{"arch": "conformer", "dataset": "acted Russian speech (Dusha)", "num_classes": 4, "embedding_dim": 192, "inner_norm": false, "slots_per_expert": 2, "wave_strides": [5, 4, 4, 2], "subsampling": 2, "width": 192, "beta1": 0.9, "eps": 1e-08, "precondition_frequency": 20, "epochs": 21.8, "weight_decay": 0.09}
Rows from block 5 of a small audio embedding model, named by matrix and row number. Rows with one number within an expert belong to one neuron, the router's apart. Each number is 500 + 40 x the weight over its row's rms, rounded and kept within 0 to 999. All counts start at 0. Numbers have three digits each.
Before each expert's rows are labels from the 100 clips, of 14976, where the router gives the expert most weight on average: "top examples" is what is common among them; "loudest band" is the band of the loudest frequency at the time of the peak. Only what is clearly more common there than usual is listed. The data: acted Russian speech (Dusha).
# router: slot weights (model.blocks.5.mlp.router.weight, 32x192, trained with AdamW), inputs 0-63
# up: expert up (model.blocks.5.mlp.up, 16x384x192), inputs 0-63
# down: expert down (model.blocks.5.mlp.down, 16x192x384, transposed), outputs 0-63

# expert 6
top examples: emotion: positive
loudest band: 500 to 1000 Hz
router.12:531500546509476479509486529486468483506490552524496557435554441485605521510481597488546444483509480475508518440458554508501474500519476432495490485537518479464458489514536470578519571500483469
router.13:502504543489471483489452515523469500513469545499487548474540432505584506497490596489526416478501463460479537445476560494489453495534468430493463482563499447447462506502516473551510567499480472
up.0:529510507482481378518538506485482496505481553485525538511473511486512482481458506471454499478511506523492454468516458499517521506537458545450401550531492511502508537451522430533509494492429490
down.0:416533439472483512569552525483544488478515413586474507461447479485506480468466460456498489458508437505490476517532472503513538533431526533490529480504547461540478509537560412579444502505510495
up.1:454531514465449565553475464470511503506573341434476507576418454527480416552490541513524525485512518494550500517448551500565491473514438516499500494506513505540443484484579560427474568550518454
down.1:478480526478506537424406456526483573493511543417493495522588471451588559474512512514471523501519607515522494489478510562552503539520553505603506466537511456480516529459448541474521470542455509
up.2:513482525492549603492457490481490503515546486485505464532576491519570486449456490444578477503485541478555548466428535480506480498500486460519566402465467478537518545498509467461523482494521527
down.2:473507483479559534430488473475477556493579583469461528492578521450551518435495525560521547422517532538516509538483535480527507427503455521532451520517487569490559519506464509488481527477524490
up.3:440477545495468428514537511525572541513442484512533435444458485446468523461558530487514457514495528471502516496478483501445466486508522525443494547511577479473453519501543553505444484523500439
down.3:507530551547542489454455513495487522502464557501520446544437525522459541537559560549435520592484527457440522527462495513431468543563499506480545502470513467435464500438556587463547541541488485
up.4:453587541522504481539502585509506506452492438442469483505549483532494425445509514481515534508487441521478580461451485431501495529536497532527557517475600518478500486415525490500491466519590507
down.4:484474497514493486477465489484532568556471529491569489528457513497451531594582532505505475609490519527472504513546519495545491540539508487557421511523454487514523475511543637497489516510456509
up.5:602566542501552502482410488477512483428446496509434504484441501537480437502501439453490456521454509476532522529532477470454525514494491527484539458518493430526517511414506448456563432526546485
down.5:532459518537440459551523514486494516438500414433565485537500478533466473459494486500453475504505425507525465515470471441487502457444520483513465541494564510544512473514445513456542528522533531

# expert 2
top examples: emotion: angry
loudest band: 250 to 500 Hz
router.4:469537483540472560467460568525474525515513559475494524473550454483590523451455569460575468536483420468554490456449551453439525461540514465513513508511484482489503484531523452513561552513507471
router.5:475488475503491571480446575492491533534505546516489501447550439516572518436417580527569489527465473464532513456450573464431513445520514459508513497495451492495460458521537427520514573504459486
up.0:575545500493486407553486499511501530472502581532522452427496493526532549518535523479430541386506504441471441554489453461453441512543480515436461484529505475474483454519537461487520480527513512
down.0:473420388437548501499449459471510507522566473476518418521480513547505458469497504512470467488528500539506504433529448495472478455428495494536493512506452474489525573456462466524457557427464495
up.1:537537493471488394550433512502544492487416575454519518416521507509490475548496523493392501392499469479450447570532487470456457487546487521449492524546505539483481520495444400486516531501483536
down.1:491462506411502435568464467519483520545528502526517448471471518463480502519553495485461433558456474559537502451508499500467435466465511521486468478504423522538523531462478468539477508468456493
up.2:479414505505540583470454515516529495504531456521511544528448529444535490470468502502537499562469469531525587461421488504517527455569492483533546444517455560560559507455505583473555504477512480
down.2:466519603510466488459483545510455536475505535527410513500604478527478529498491477476547509464485516519498456423504471539465562504517460525502522477571533475439447445471482478488527527552492508
up.3:435589491503457463508577642525506492524456502516506493462517506572352549477552477538483546482489519524437505557511555556494527512506466524521518546457555497470461456530511466492478540470550488
down.3:519523434493536440524505483491552468493519488492559474494473504475476563513582531487514491516552510469487494491479530423575483521480565512470517502445514447482543564504515504520591500503547470
up.4:488504540505485626460499538496471485489526456466515529500487523477487477419469499493487505548460465478497512418475503429532519467498468504584616493523517547529496450478542581502509520522564551
down.4:508526490472500489460491613554522496454477500510446547571499500473418535506471453496486537532434508554490489513490464516484509567534460469514453464529507482559504480456507556497500493537499512
up.5:501613505528499444557480538509470529496519489504518459472514466577412541542579440495539507440536480464402498520533528528510504537549447536524551462532563441453534435475538419517538538525532552
down.5:502486397431521430555509474453514477532518460475514474469486515493472554505478499494499565513530472527519477553467455438567491423478564513538476517459413428457577517500492504533548476498527485

# expert 5
top examples: emotion: positive
loudest band: 250 to 500 Hz
router.10:513510561492483515504469515464416473548504568469464571479535424493575494523462575506493444467484511508486526436432517447481512498519493442511481477516501489437480512510517474550563594505493485
router.11:515511529502489498492497513522462471518519550488469567471575430505573519516513592525509443426502492497482526412438532477493510498517507464496498485522513453457461484509501455573564570551486462
up.0:592493445513511411517472452471499476497480495474481488474563492463520512516520491507451503442531499455502470513480453490528476474535467504409459558561538504435507483470457450532540527538416503
down.0:515507423550483547582552467461527473512510501582510455513434514459475416444459479453513493469465472507539510493479487511434539522489434544539589511471527436564513463558508529504372507506514513
up.1:546476444501482473539492487498524471486501530436542496469550495479519508498511529512454434453543566509558520512488460468548489517474505441417464491526457466533548516426506510525499507448441458
down.1:530555465522561504467503500438486479493513531579456511478485512542532448497479469506537509502448499461511525525494490499441487483502510535524564544542541480485520465528476370589518459505554516
up.2:412541512477480567532512499517498504481506470488460530526506506553475406428499497478485478568509433511457535418511513455518553481514533507577528437493540501503455464458517503458523491555570537
down.2:496461582485467501539507505513494569495513516384528492533521527494470572586524508480518492524519586530503476502540468490570453555563506432481459498461485492497555480447462542442530499449383515
up.3:548612527502504544472422438480494427482542490538479493507412431527513526538496443509506453485536509522530528471504526541489479562510474532536523455525499480550504457389508463546514495559548493
down.3:513436596471468461553553504559441489476491432431525561548523490553442507470532539492463471511545461484525476611495479529424468458464482431508455536481518476503456493513491562476540538497512515
up.4:458459510484508621467421519461529531518530439509437515487534501524564489437439479484557532579478536548522485499503518477526490456562497508537610410452457483543504480493502479405505484535521511
down.4:475513509544502531409523479543481540509506488504484583502557475430531491454493535539485511407502601532519577548452562446566516457563467487504417493497453579494535510476433448539470416477476494
up.5:504468443443480440487529432498508534492443541452526505453484450423502545473502538452458469485526553516498482493523454454520501528489548466445465549538507503500516553453521509524450520480430523
down.5:528566484516532459497503529432527463524514581571445465499458511560518493495503473494538457553439436470502522504498501473407460467522484501496566545530566460494530450516506348546519516543566460

# expert 7
top examples: emotion: angry
loudest band: 500 to 1000 Hz; 1000 to 2000 Hz
router.14:567453517522447497540513529512488460507475557485521517489526472439566455498521574509463486465508462445516462521453466431435491498568435500491431453490486553416504520510529487551498521477457446
router.15:549512493489452529500497520489466464490474565459489534514539456490556445478511563483489510531511486454537485550470473431420487483580449481511463442500503569410513489507522492562517517478443435
up.0:530482526447490401487483488536483496523445511480469515438502448562558562495474572412429472446487515543500527436492563490535503530457493451418434491469462472556500504432444427498511538491453475
down.0:535547505489576494524538486498504504479415488515542533518460477547572470491430486546525566515501535503436518519544513527575493466495448503496522515410500502483494542523505451524518512466514477
up.1:509462477550488576552486568529511497519472484479478509571548503524461433518502472481487589543516593487439512597500498546522472503472501530467502404503470527482452481510563449426448514499507451
down.1:526487483562550542467447473509452431444446528500502572499483483505514501498490507524517520463501524540487484433523527456506451446490475487541475500479525522495522524459478330526514551569572542
up.2:437480488535484515527504516536562483555414557503451567512521461490439558500482562512526467411535558501461534440437551478501431533481488517458459461548486480509436458512517448458526512497514469
down.2:582487516500613561474481455532483519479502572559490594528536523547564468517476479530537513421531534526504475401511495460497507451489525507507561485443474493485456560444501429577457534496545480
up.3:429513596486439471517476485549550443584477533536519495469534509454469495427538520454489476521530535515534548527530564497467477562523543528434449559486482485460560544482515576486461437515526517
down.3:549449448476602441518454560529501536505512482464478496534541525562521473554564514427508548492516445504475508592496461478478532494476511518469529471514502407489457440473570544511500551538494441
up.4:410524592487475474492459515503520501540504524523493455451513479498509516440552509465477464525503548509504590520571513471483522530514545555428509565472519461467494507493538601521450435503511541
down.4:554464455509546512495424577508436532461511487454498428513535528502489477539592501411478511498484438494513500571481458479480523562456531505433516440502507378471496430492582512529507499535503466
up.5:470400520482525458528510509523537516535486500457502548452520514492441513459447592448455514442484581562471524482513513467536518476493523467439507473505475493611536524483479500578520539457463472
down.5:602481537501523540556530475548506492429409535558563531555456482549577473518471454524561516473542544505460555477500514437535488491451479523475601504448517512496484477518563451524510560508548502

# expert 3
top examples: emotion: positive
loudest band: 250 to 500 Hz; 500 to 1000 Hz
router.6:536510561545518474493449515511469472524474561492473537434535388528607521482515588498522426471504486457499508442448520475478482479498498494482509487521526519440458495535491458583577534538468450
router.7:494455559519490527497440517518463495513526548477493570454545423516597484497499592503515436508507466451514487453444531503500456515509500443493494468528514487441479499498515449585549562534443452
up.0:605493500493494441523459416527522501468528458478553495498548503497483517481506515435484501516517524472526481459497497519548500526465482461399458545495459484508480476450564424507535476521405486
down.0:530577535497517495614452522479521452555512532501494435474460511475517485463437453464508551471476488494494469546522439555514508552534505517522515480470471518538487529508511469527514550558521505
up.1:564542517552448514537452479494529401403491434511496501481417528593539490546516477455514494433500551502504501482521467461509448594505480558503521460519575452469498447414488472506495442521527489
down.1:595400515594502473567587561494498461495505435447528499546490518545365499524504466458505468550541501553474444562492472506493529512392521426539512579538515529541485490494460496459578514560469533
up.2:451531489507485485511525536439540493533529545408465476462494436506454587491598566453522464469528460489481610515425513503531459475462532478458467566486524548493487474525517527463494483528505470
down.2:514502618524527525373441479446529465508461571504490527534533513448523443495553578498520504495557560507485508516510510466551479454557513523466520460493485463476504597454538578473470460539478514
up.3:557544476520550499443411444494488429499535474530429514524469527530513559504470453494477436517527534527473559474528525520485484531487477483486543472490508464516515473418565463455513533566534497
down.3:492437548515456466539481514571504551477566461453500518537512497552461496487531468491578537511442435530570425550529506478463474471450458431479472492526464546484500511497495624547543477508497479
up.4:533525525560476436518522529522506451442421491526529399506466484556521454481515463481501500516507517518509480466498483428469503527483454541542530535514519518499443450425488442509597478489493482
down.4:494505502461531486556546524479501499552486509508540440485476512511445553471448452413545468614551473495483490559486420545560528559476488431518469492478469518604476487542528499484408541480533533
up.5:590502495490496435506510443456501495488505546455513508482537501500552543510510523435485470465508542516534490461500485515532456476498463479433418526507470476528470481471493468563521520483389489
down.5:489522470490500503572532519450486477491479485539529471470456493470529445415430467473501490471466451500510543518515516551463504526518495589475520467470562452482454496541511446466445515517538483

# expert 14
top examples: emotion: positive
loudest band: 4000 to 8000 Hz
router.28:548497554467445462507501500487437490488508574478451547477567481481572504544510529487459452465464536455471494481455498473458490489520489482525435508488473481468427523525529489539500579538488452
router.29:516508553470455485511495483499427462470525567501490551475569510486582489546515576478458458437471554460469497447426479443488465478496512450479448465441505482450451559504528485542520558562476472
up.0:438546539502516432572489506476507535449502501474515426516516444478459483515559505428513464505500455570466552542521481457478522544547506552465480498480550493461501460506551538580468431497537467
down.0:515503505497531506460502536573518504546519438486525400458475511570514528523544513446464523595496471443467492530513510534464483523523585521494539478493509510504537444497558505461565497507512496
up.1:478489537534507495539453476492524540452506501479505477497480485467531481510514514490484480470447510542494527602493519457496524508577537479478460499499481525440479499494602526533487426479501488
down.1:569464519482509480491530519577514518507527478502533483468507559552545586510606519476494509519493538496481468549545439530438491497482504459502498553451435538474531456505563564538577497496536525
up.2:558514495510536533492458489534529476532513460478476470574542455545474457438490528479530488578519505501489480463489523513472513492402542529511570423490492542502415449557554419494525549514544531
down.2:457506568510490535513457501493502424487495447473486545507504474531478538478515549499501499491535562624517497505502520545498492531498536465530483487542486532557528495418522386488495492527542494
up.3:458533567508484470575528535449529514465498528463501479521531490522472439485545474474519456546525490491477516535521507463437508493529550546493512512448516494453550495550525521542466457492516491
down.3:511517546507525482453522565577463488529554448470514436454511501516490555450523545505476549584473488480477501507485520530519471546545556516533502489464473491479516479497483476427515450462449420
up.4:430501485498533536581488525445492488472509512501485518540491470572472461511466539526551491525519446435478480465506533494488526519513578556558553433450473562545490473521510499469550526499517513
down.4:446495564540513494511471438514455480553511497424524562446484462511462530441531484495507470463466528459589522588491490528462497547549570537460497505485496469541477512498456518438379476523464514
up.5:518443538539530557548444506497495537515463473478524545524512524524464441532499470484547504561488464471460513526498498546485553486518524519479551447475471565517403454535531444446564609509500541
down.5:458501573563472521465472544501507512477478496526528460449512461504471500476568549520511528545496550548543495499462527483545522521497545481595491511486520565527543492484487526479477464485504505