From a checkpoint of a small audio embedding model.
Data: trained on acted Russian speech (Dusha), 26041 training examples.
Rows from block 7 of a small audio embedding model, named by matrix and row number. Rows with one number within an expert belong to one neuron, the router's apart. Each number is 500 + 50 x the weight over its row's rms, rounded and kept within 0 to 999. All counts start at 0. Numbers have three digits each.
After each expert's rows are labels from the 100 clips, of 14976, where the router gives the expert most weight on average: "top examples" is what is common among them. Only what is clearly more common there than usual is listed. The data: acted Russian speech (Dusha).
# router: slot weights (model.blocks.7.mlp.router.weight, 32x192, trained with AdamW), inputs 128-191
# up: expert up (model.blocks.7.mlp.up, 16x384x192), inputs 128-191
# down: expert down (model.blocks.7.mlp.down, 16x192x384, transposed), outputs 128-191

# expert 11
router.22:517494479431504512401497480494453560444537506427483479572463446403502487495456522516541607488596585544621514445472491445508530573466575447513449488511623568523447447443498511410418574480432464
router.23:446487521440549504434499491491458546421543475472441468607457465445559494499429507501535617460609604586639479468467498474510546553436590452526511480538587484530441453482546481464400559502466465
up.0:530440541478491535527469451514432499436529520454388489505476573536468583533544530518517531498706446497489597562550434405513485459487485479495454561601474476494454507566512573474541538509536536
down.0:548505556474521506551568500557448440545457556459449529576537539481497344381470398520497573568449518420491459555472538455531448586493456521528473563496583476497583535530557407528622452582493596
up.1:503572513548458569529456439472414535454492536415511448540459523401612473551452567575440543523560481448448540493463429434506503466501556566580470577423459496512458472453472647517505493441501509
down.1:570420507469565511453684456485513515506501472495537420534572389520538515585516488442478528556483410429500422457619456473540494515527465451501469434529561467475507542589488468518560465389508511
up.2:553490460434565510415560579499505504496411551487501463446506521493593555547474417525429484522415598538556474423480522565537439506442539472496517490459540462498518477545469437479459547455472541
down.2:478460540524516501526483491545522544442506442525495489469397485504507497530489436508521472537527497512486517544550589544505501485530574516479473598490505415510450500461434513496471573528519517
up.3:505533535471408535560540421443456567512519439401467470601513464513485557588528566528513506512567498471478505571464436421485521525546501427540478635492487450519526553513486505493567518529486576
down.3:480527566510515468550496547479588451486551515512434442473470563470463446467449471493484512448455500516574504591515563460517515503420410496475506578544588500543386480567533405448530527518544570
top examples: emotion: angry

# expert 13
router.26:470462474377565523440497567487421513456501452485464449577475464454564532522377436505549604444585567542587500457448521467566543559490571401484509505544567526535473520466435449478404618450491488
router.27:426478542365566456419533573489446510462509465480431463551427461445565500458388420514492623479590589564535502477467525479546505569470582433458496489556580483548513493469466451469440601442494508
up.10:502454530612490521501529519564496439506448509509422537455523538449483516442489532457478428529463509519499444529417458519468481509539451486410574459547473645425567420491465515455537407495482493
down.10:387571465511395476500523507519619548557399531486524466553509476502509428504469447504540509419566542486556503462443521410545488533472637422384478579457452496514605481527490538573517482465478533
up.11:510454530484422518447403450470415568467524456419399532557424559558460549480516487513461489451564465495461550522526442370502508442545501543545473580448447522586470439595456527490554419489579508
down.11:474494536376467495510607523507518495466499560500454515539590483589507506438398431474489526508519452499496492563468490541522467507471428404507413528474453426471579635582504441556551578543438568
up.12:555490506479565525430476604482536511496441461566447476425517492548557549496501459454456493518470587497569474421434537501511436458433504485485545405475560491454504471522442419474458615426467472
down.12:481486542653531488511492446514575491511579412516527507468436472538500478559570457446444576530565521490525513506563514481495464489522441508520513478587567514507492453397506439399488484496540526
up.13:463482510497445472540424469449478557516517515440497482500561480449407509535601519572459434539511471525483533578501492430514471502522569493569505605430520454590500559535502547526496472499566477
down.13:488570581487555523502420570465538402503512585452392493466553550463430500543431568561458387446528416602524505525497464539503513534536391485488582494422553466526427569484461487556489566574549516
top examples: emotion: positive

# expert 6
router.12:472488413469547544480502539534478489531464542409494532593371499473557478451471416548486585580493528506543430535527454484468547584493571424373518552541542493482448526435433426543467560453491496
router.13:475495476476571555446512533501449487553465449448492527627391480468558453455468439525535598549550486550521452533501511524511514601468528456355499569561595495484465498424413430544412576444454522
up.0:475484476436426528520510537562512537497540486480352477425560462495530468401481467360457481409490481440476444482455528549543515516538497494406538539484541625529509574494452488491540432622515533
down.0:486554442539483489514529548416429603492495467415532474527432495576435541440540523520532510448517451502497434412499501387606537507479633484478544484535436487468483482461421561578522535457415475
up.1:525566461510539471464526460498546609621544490479456458538510493511609480491527503505500645481474536562537505487457484518487582448523513461490517481457578468417520518480436414499464522470433560
down.1:505542481462585550453424487556495475522471473410457477497463456570508593514511420436500566539420503476518535441597514569549458556549453549487463469539530427525508455424511521500477553510398515
up.2:447573505484519505493465452463456512415432496513396531522389533508458531488550576555465434513537478549494459563493439429481512558468472497517472573430437539552492538509465540519556470520539355
down.2:532456456459501517540560491548546506505519531606506499463563588440482445397349499507502434525509571509496519486464555574539524477462536461518540500442471480521487501547502448563507553476508469
up.3:516408543505486481498519561535444459430469528517590483464486598454546464557503444461465405481449515489532481508438473522522432495552514512483494551443430506565503472512548541626569449596599413
down.3:500482481421394518504506450506504462516442525601499423512550452497471527461516578543487410482521610579464548490451533459449625443492623470509502456502389569465538510499475462468501492482502522
top examples: emotion: positive

# expert 4
router.8:480464521431450560473480468452417487531466446444410515581479409434510538561456463501523562527593525526463490516516452364547570588484519494388537530512549494468455484416445423532511591467447436
router.9:522487514458461523461462472431443503507470428446416536586515423438543544606447454484550574560629526507517560533525465422507607620463530499448513530511564512531415498410434472527504567484437518
up.10:467580443504467560516430545438475609510434403465517512463504426506467502412551504523505487448550457538501521550513458492477514673487486483515461528478502598438602521574477487458513461446466490
down.10:512442544396570460556479587476406515488464529594541454463594529509520582489474538501453465416531508553562528482492498491489510424592448493523471437486476541531587392533518558557513478508461494
up.11:527508510538462568574511499478447438458482477447509474534439429518453550516588573510461500527546530482486543482529483466529500515521532474516482564500476421565472526484457541415476509454445600
down.11:562549549517517515534452408490515509412531501417433476487445540480409445517466483521579546534505426482519625479551511469481433526464524519449538536499519444414471610503525433414552532440562549
up.12:493562570651486562570433501439475544497487406499611469505440489453427438484595528488478540553489461563423512564485438526463510387505532537529517443462495454512484439465517478513560537526470448
down.12:522534611446503480554442444556564566476452477526489450446561547566557516478495534525474521461528540431508494506462415440500521481506413545512480455404532526481418545487511438432468507425538546
up.13:370492461463528498473463485483566503490529428527526539409541576552486430605453467509495513463549498442522516577479461495440474525550501512578468528437480511485549572529503498540459544455485519
down.13:558453512441550461418468572482446467570503465538491523543511457446580576435480579480470445551462540565464397450463469552548540488494427532509586470464509527512465381485499571556457465598428448
top examples: emotion: angry

# expert 5
router.10:481485513424523477462539467484471587450491496477448476548511496366506504500428527455559618504587622540597459455498542401571553537505644453465507472524571559563559467482525469478454537493465495
router.11:485460538456581475403560486494466553417471468464487470555491478402575531496432498456554619493514644524648473476484554471566549499479587485489494487536578500537511416502516451467415574479465479
up.10:565512539545521466463481552488502500431430587415460482465543435549619556619533492483402549513584509549536527451516591541546442492428546419521489504449425419542487503532482474440447517521509533
down.10:500458580499507505446407434538381494503530551491449548401408550472447617440465520496533481555503448452527516578499517572549446514480448503502503510474601488473464497489476505527525531489570540
up.11:539517511466472550484448525478489543467475480467533472422515561516523493472524455485590428483438538542422504525483392509510538463539545524477498529460487382588552542396556558524605505541552493
down.11:559546465433571485497505500497483535526569446457457441531506362509522472558501484494403501533431474487507481391584464472531481509553496467495457467550597455434512549601513484523468396479378469
up.12:502555514498472540520417450452499545422501518447595457491532432534514465557596567456498515525436486474419508447505519534436492474473518424398474509520502395537506562493482539462484526473509511
down.12:487469564523515440512478456524449485516551542497394428385453558481515544471500517567450486520461505484572508563503487460603550488502416401511519564502660489454414480567545435488531491518587493
up.13:492471454583464587503557450408454457460512506472461507381543498512521529448521530544632443507529443561491564577521452518497549538512510469460538484555448496592532440488507583504527501501488449
down.13:563562465360564539509477488455485497514471483399496492595531571505510398449457450527374551588420490475511493431490462477498470515398444438559453468468581407453450565495546440521426439592438448
top examples: emotion: neutral

# expert 9
router.18:482453517454566489441535437432470551461473423442480519588548492378562509487478516444552606488578601514596506471482557434485511522446608451465459496512567478566462491442500491506426531465440447
router.19:494463471433542528467553483453446503487539486450450455573518466376518500501443507423532600492640594556615472462511518424518540511470560400455463509467568551553431462485485497464438567510395460
up.10:435447444448550546460468442461561457478557519458486540526503498567535500518518515476448422528473476411523533512450504476450491520491494506459482568425462617421515485436495416440524408511561482
down.10:492505493517497450500444561557478534567446556493494462499425486551390446416477522427502471470484576508440536450381481555455592495494581586482507471437518579549528394522509488586428553539454444
up.11:442465496440598493505482494518590478500527507534476543401516578475481542486506463509430458488534425491508507581489505566539549459531590598482522442378512579539530531498475506536448543438503442
down.11:421516424466565503451439567530349514517515477480580523524448478449441513566467532470528513482486512540425520341418517470476559526455531504503500493521530536485537464521499468510462437597460543
up.12:463514517489483510552547477521558456522499543477472544488500468532481563452431445464544473474558474427475500532549408420512574487466496595510574547460528502531534444489499492545540529526431428
down.12:559501437541449515445543520508472570517519471476438508559524438523552467570549446603427479434550479499503548455541547469444451505472426456526544522540481543548467574444564485463482479471412450
up.13:483571503575520466489566455441530452559498520541408504496642474528485589577457436533503529486477435526558446550523429545558559476471529539513516508535516478534535456512499461545438518399498474
down.13:539446545517446521494484459458481510437501467502447619540599465488572421470513413535480511551536525511468548523562544463460451488553468480363495501553458464474416485461518502509439454508477440
top examples: emotion: neutral

# expert 8
router.16:460449458501501530511450461519580568571529476472456464466560485481418615570574572492565448502465533509490578445443474448548479488461442468520546570471515451534502493410508553487579491553459576
router.17:526512508503428499497482427495498542608548492449424402461545425447459591552547597545535474524499530551489599501460443437544496538457510514571492535525440470485558524431532512475530596553541541
up.10:451457453516480489472460530452598521470539469422476553446405529552532593582544474452544533505541496523516504421546393521484592453477581523436539509419486548455500471556481477456408580530527607
down.10:548457503523541527509568476503400448447479480556409444533506533423491427452482483546468536361460517432523516540504578534584555503508541538497519450369600488559452549564505502466554558536444429
up.11:417466489393521467481470461510588469472519533525418558485452526474561432468529494484465446551593473541520502556440501487459553527517444483441563448527492580486498521485567496459501527453434507
down.11:531507466532552513498488586459515618557456506543618504525499470479456505492492486549372502488534466485405487409463518532508429429492509506527511561572510503431562379519483480580486512484525503
up.12:479484496462491462443586424554515516559498507540477456472468474512467538499459481470470502504530459447425476598538483487488588565551453494498520537464442484534515483469539508566540499501388448
down.12:549521595546551438510494487488563370506507529550429516420572458414518433521561478501467516429431410471485530493536449506548493471559511492476502465482525469490495600558487602556524396471497480
up.13:424484442455548475521441496423541514480448489463510507453518557503556584568531501480541515532627486505606479470496483474416606555515506515502528490419477609468503507505471496466487505499481541
down.13:566457481481537520506475509460519499513489517494456510495479526469464510388429511532425529435433502492554499480468542562523536507529573587492520416455610525507528511492505533470516464495471459
top examples: emotion: sad

# expert 10
router.20:496485503449471571533509457443444492534515425442445484576493429415452543570470492436569558529580559480491510526481547466508582563459548474433519502526506566539419509429495508543500578517457489
router.21:444502495435527540472495444474410454582469453491456508533522461435497523569484464477554566528598552469446492479513518463479544506477536434420501539505534508563422460431459466541504588494457462
up.0:453388465479546447520492509509488419564483504551470542467532552557503485556394449505534518465555564430475534506479458499504562566494549543490572558448514482552521498505508520556555517472513489
down.0:479529476538440561436468488497567470487547520470465555590472430458452534465421497465439511500543463541563528562466484458509562488485470451523575531531505469466498450473451530528484436480425487
up.1:553507553564405521549487496532499588541479448483564562503452490473521468492645573475458533515458517575537490505494460458485436422499566430513536523514384447498541398493506521470532476554548474
down.1:547422440440516531539461546498481510493403507504490426463465548493497495574494569479510487459473476484451482456460474518511505518514476462595507430492525521488496562488467483489579559447562576
up.2:550484591560459524599480510531538512511524473477596526498501521459446458521664538544419501505472512567547431552401463501473413504461597478546529556448455428506498431529531546497549494575562491
down.2:526466554438481544522447572519484514451428495458542444490521570515501475603534570446580446452530469464528557422509401530456470522524471514476529433456522510498493561473516482468538504427551551
up.3:606596501544525535487472481406472523516525526455477447475496408513435524490589536426468446578559426530406538446553494483526518456428548439444462453514470488472429471443522503427406525467486456
down.3:543463538513547403548520492505465538498420526552477428450570553588410478445495522555470480523466547463480571535504582540527429492441497562492395546412565503547521510471589439422524450478631531
top examples: emotion: angry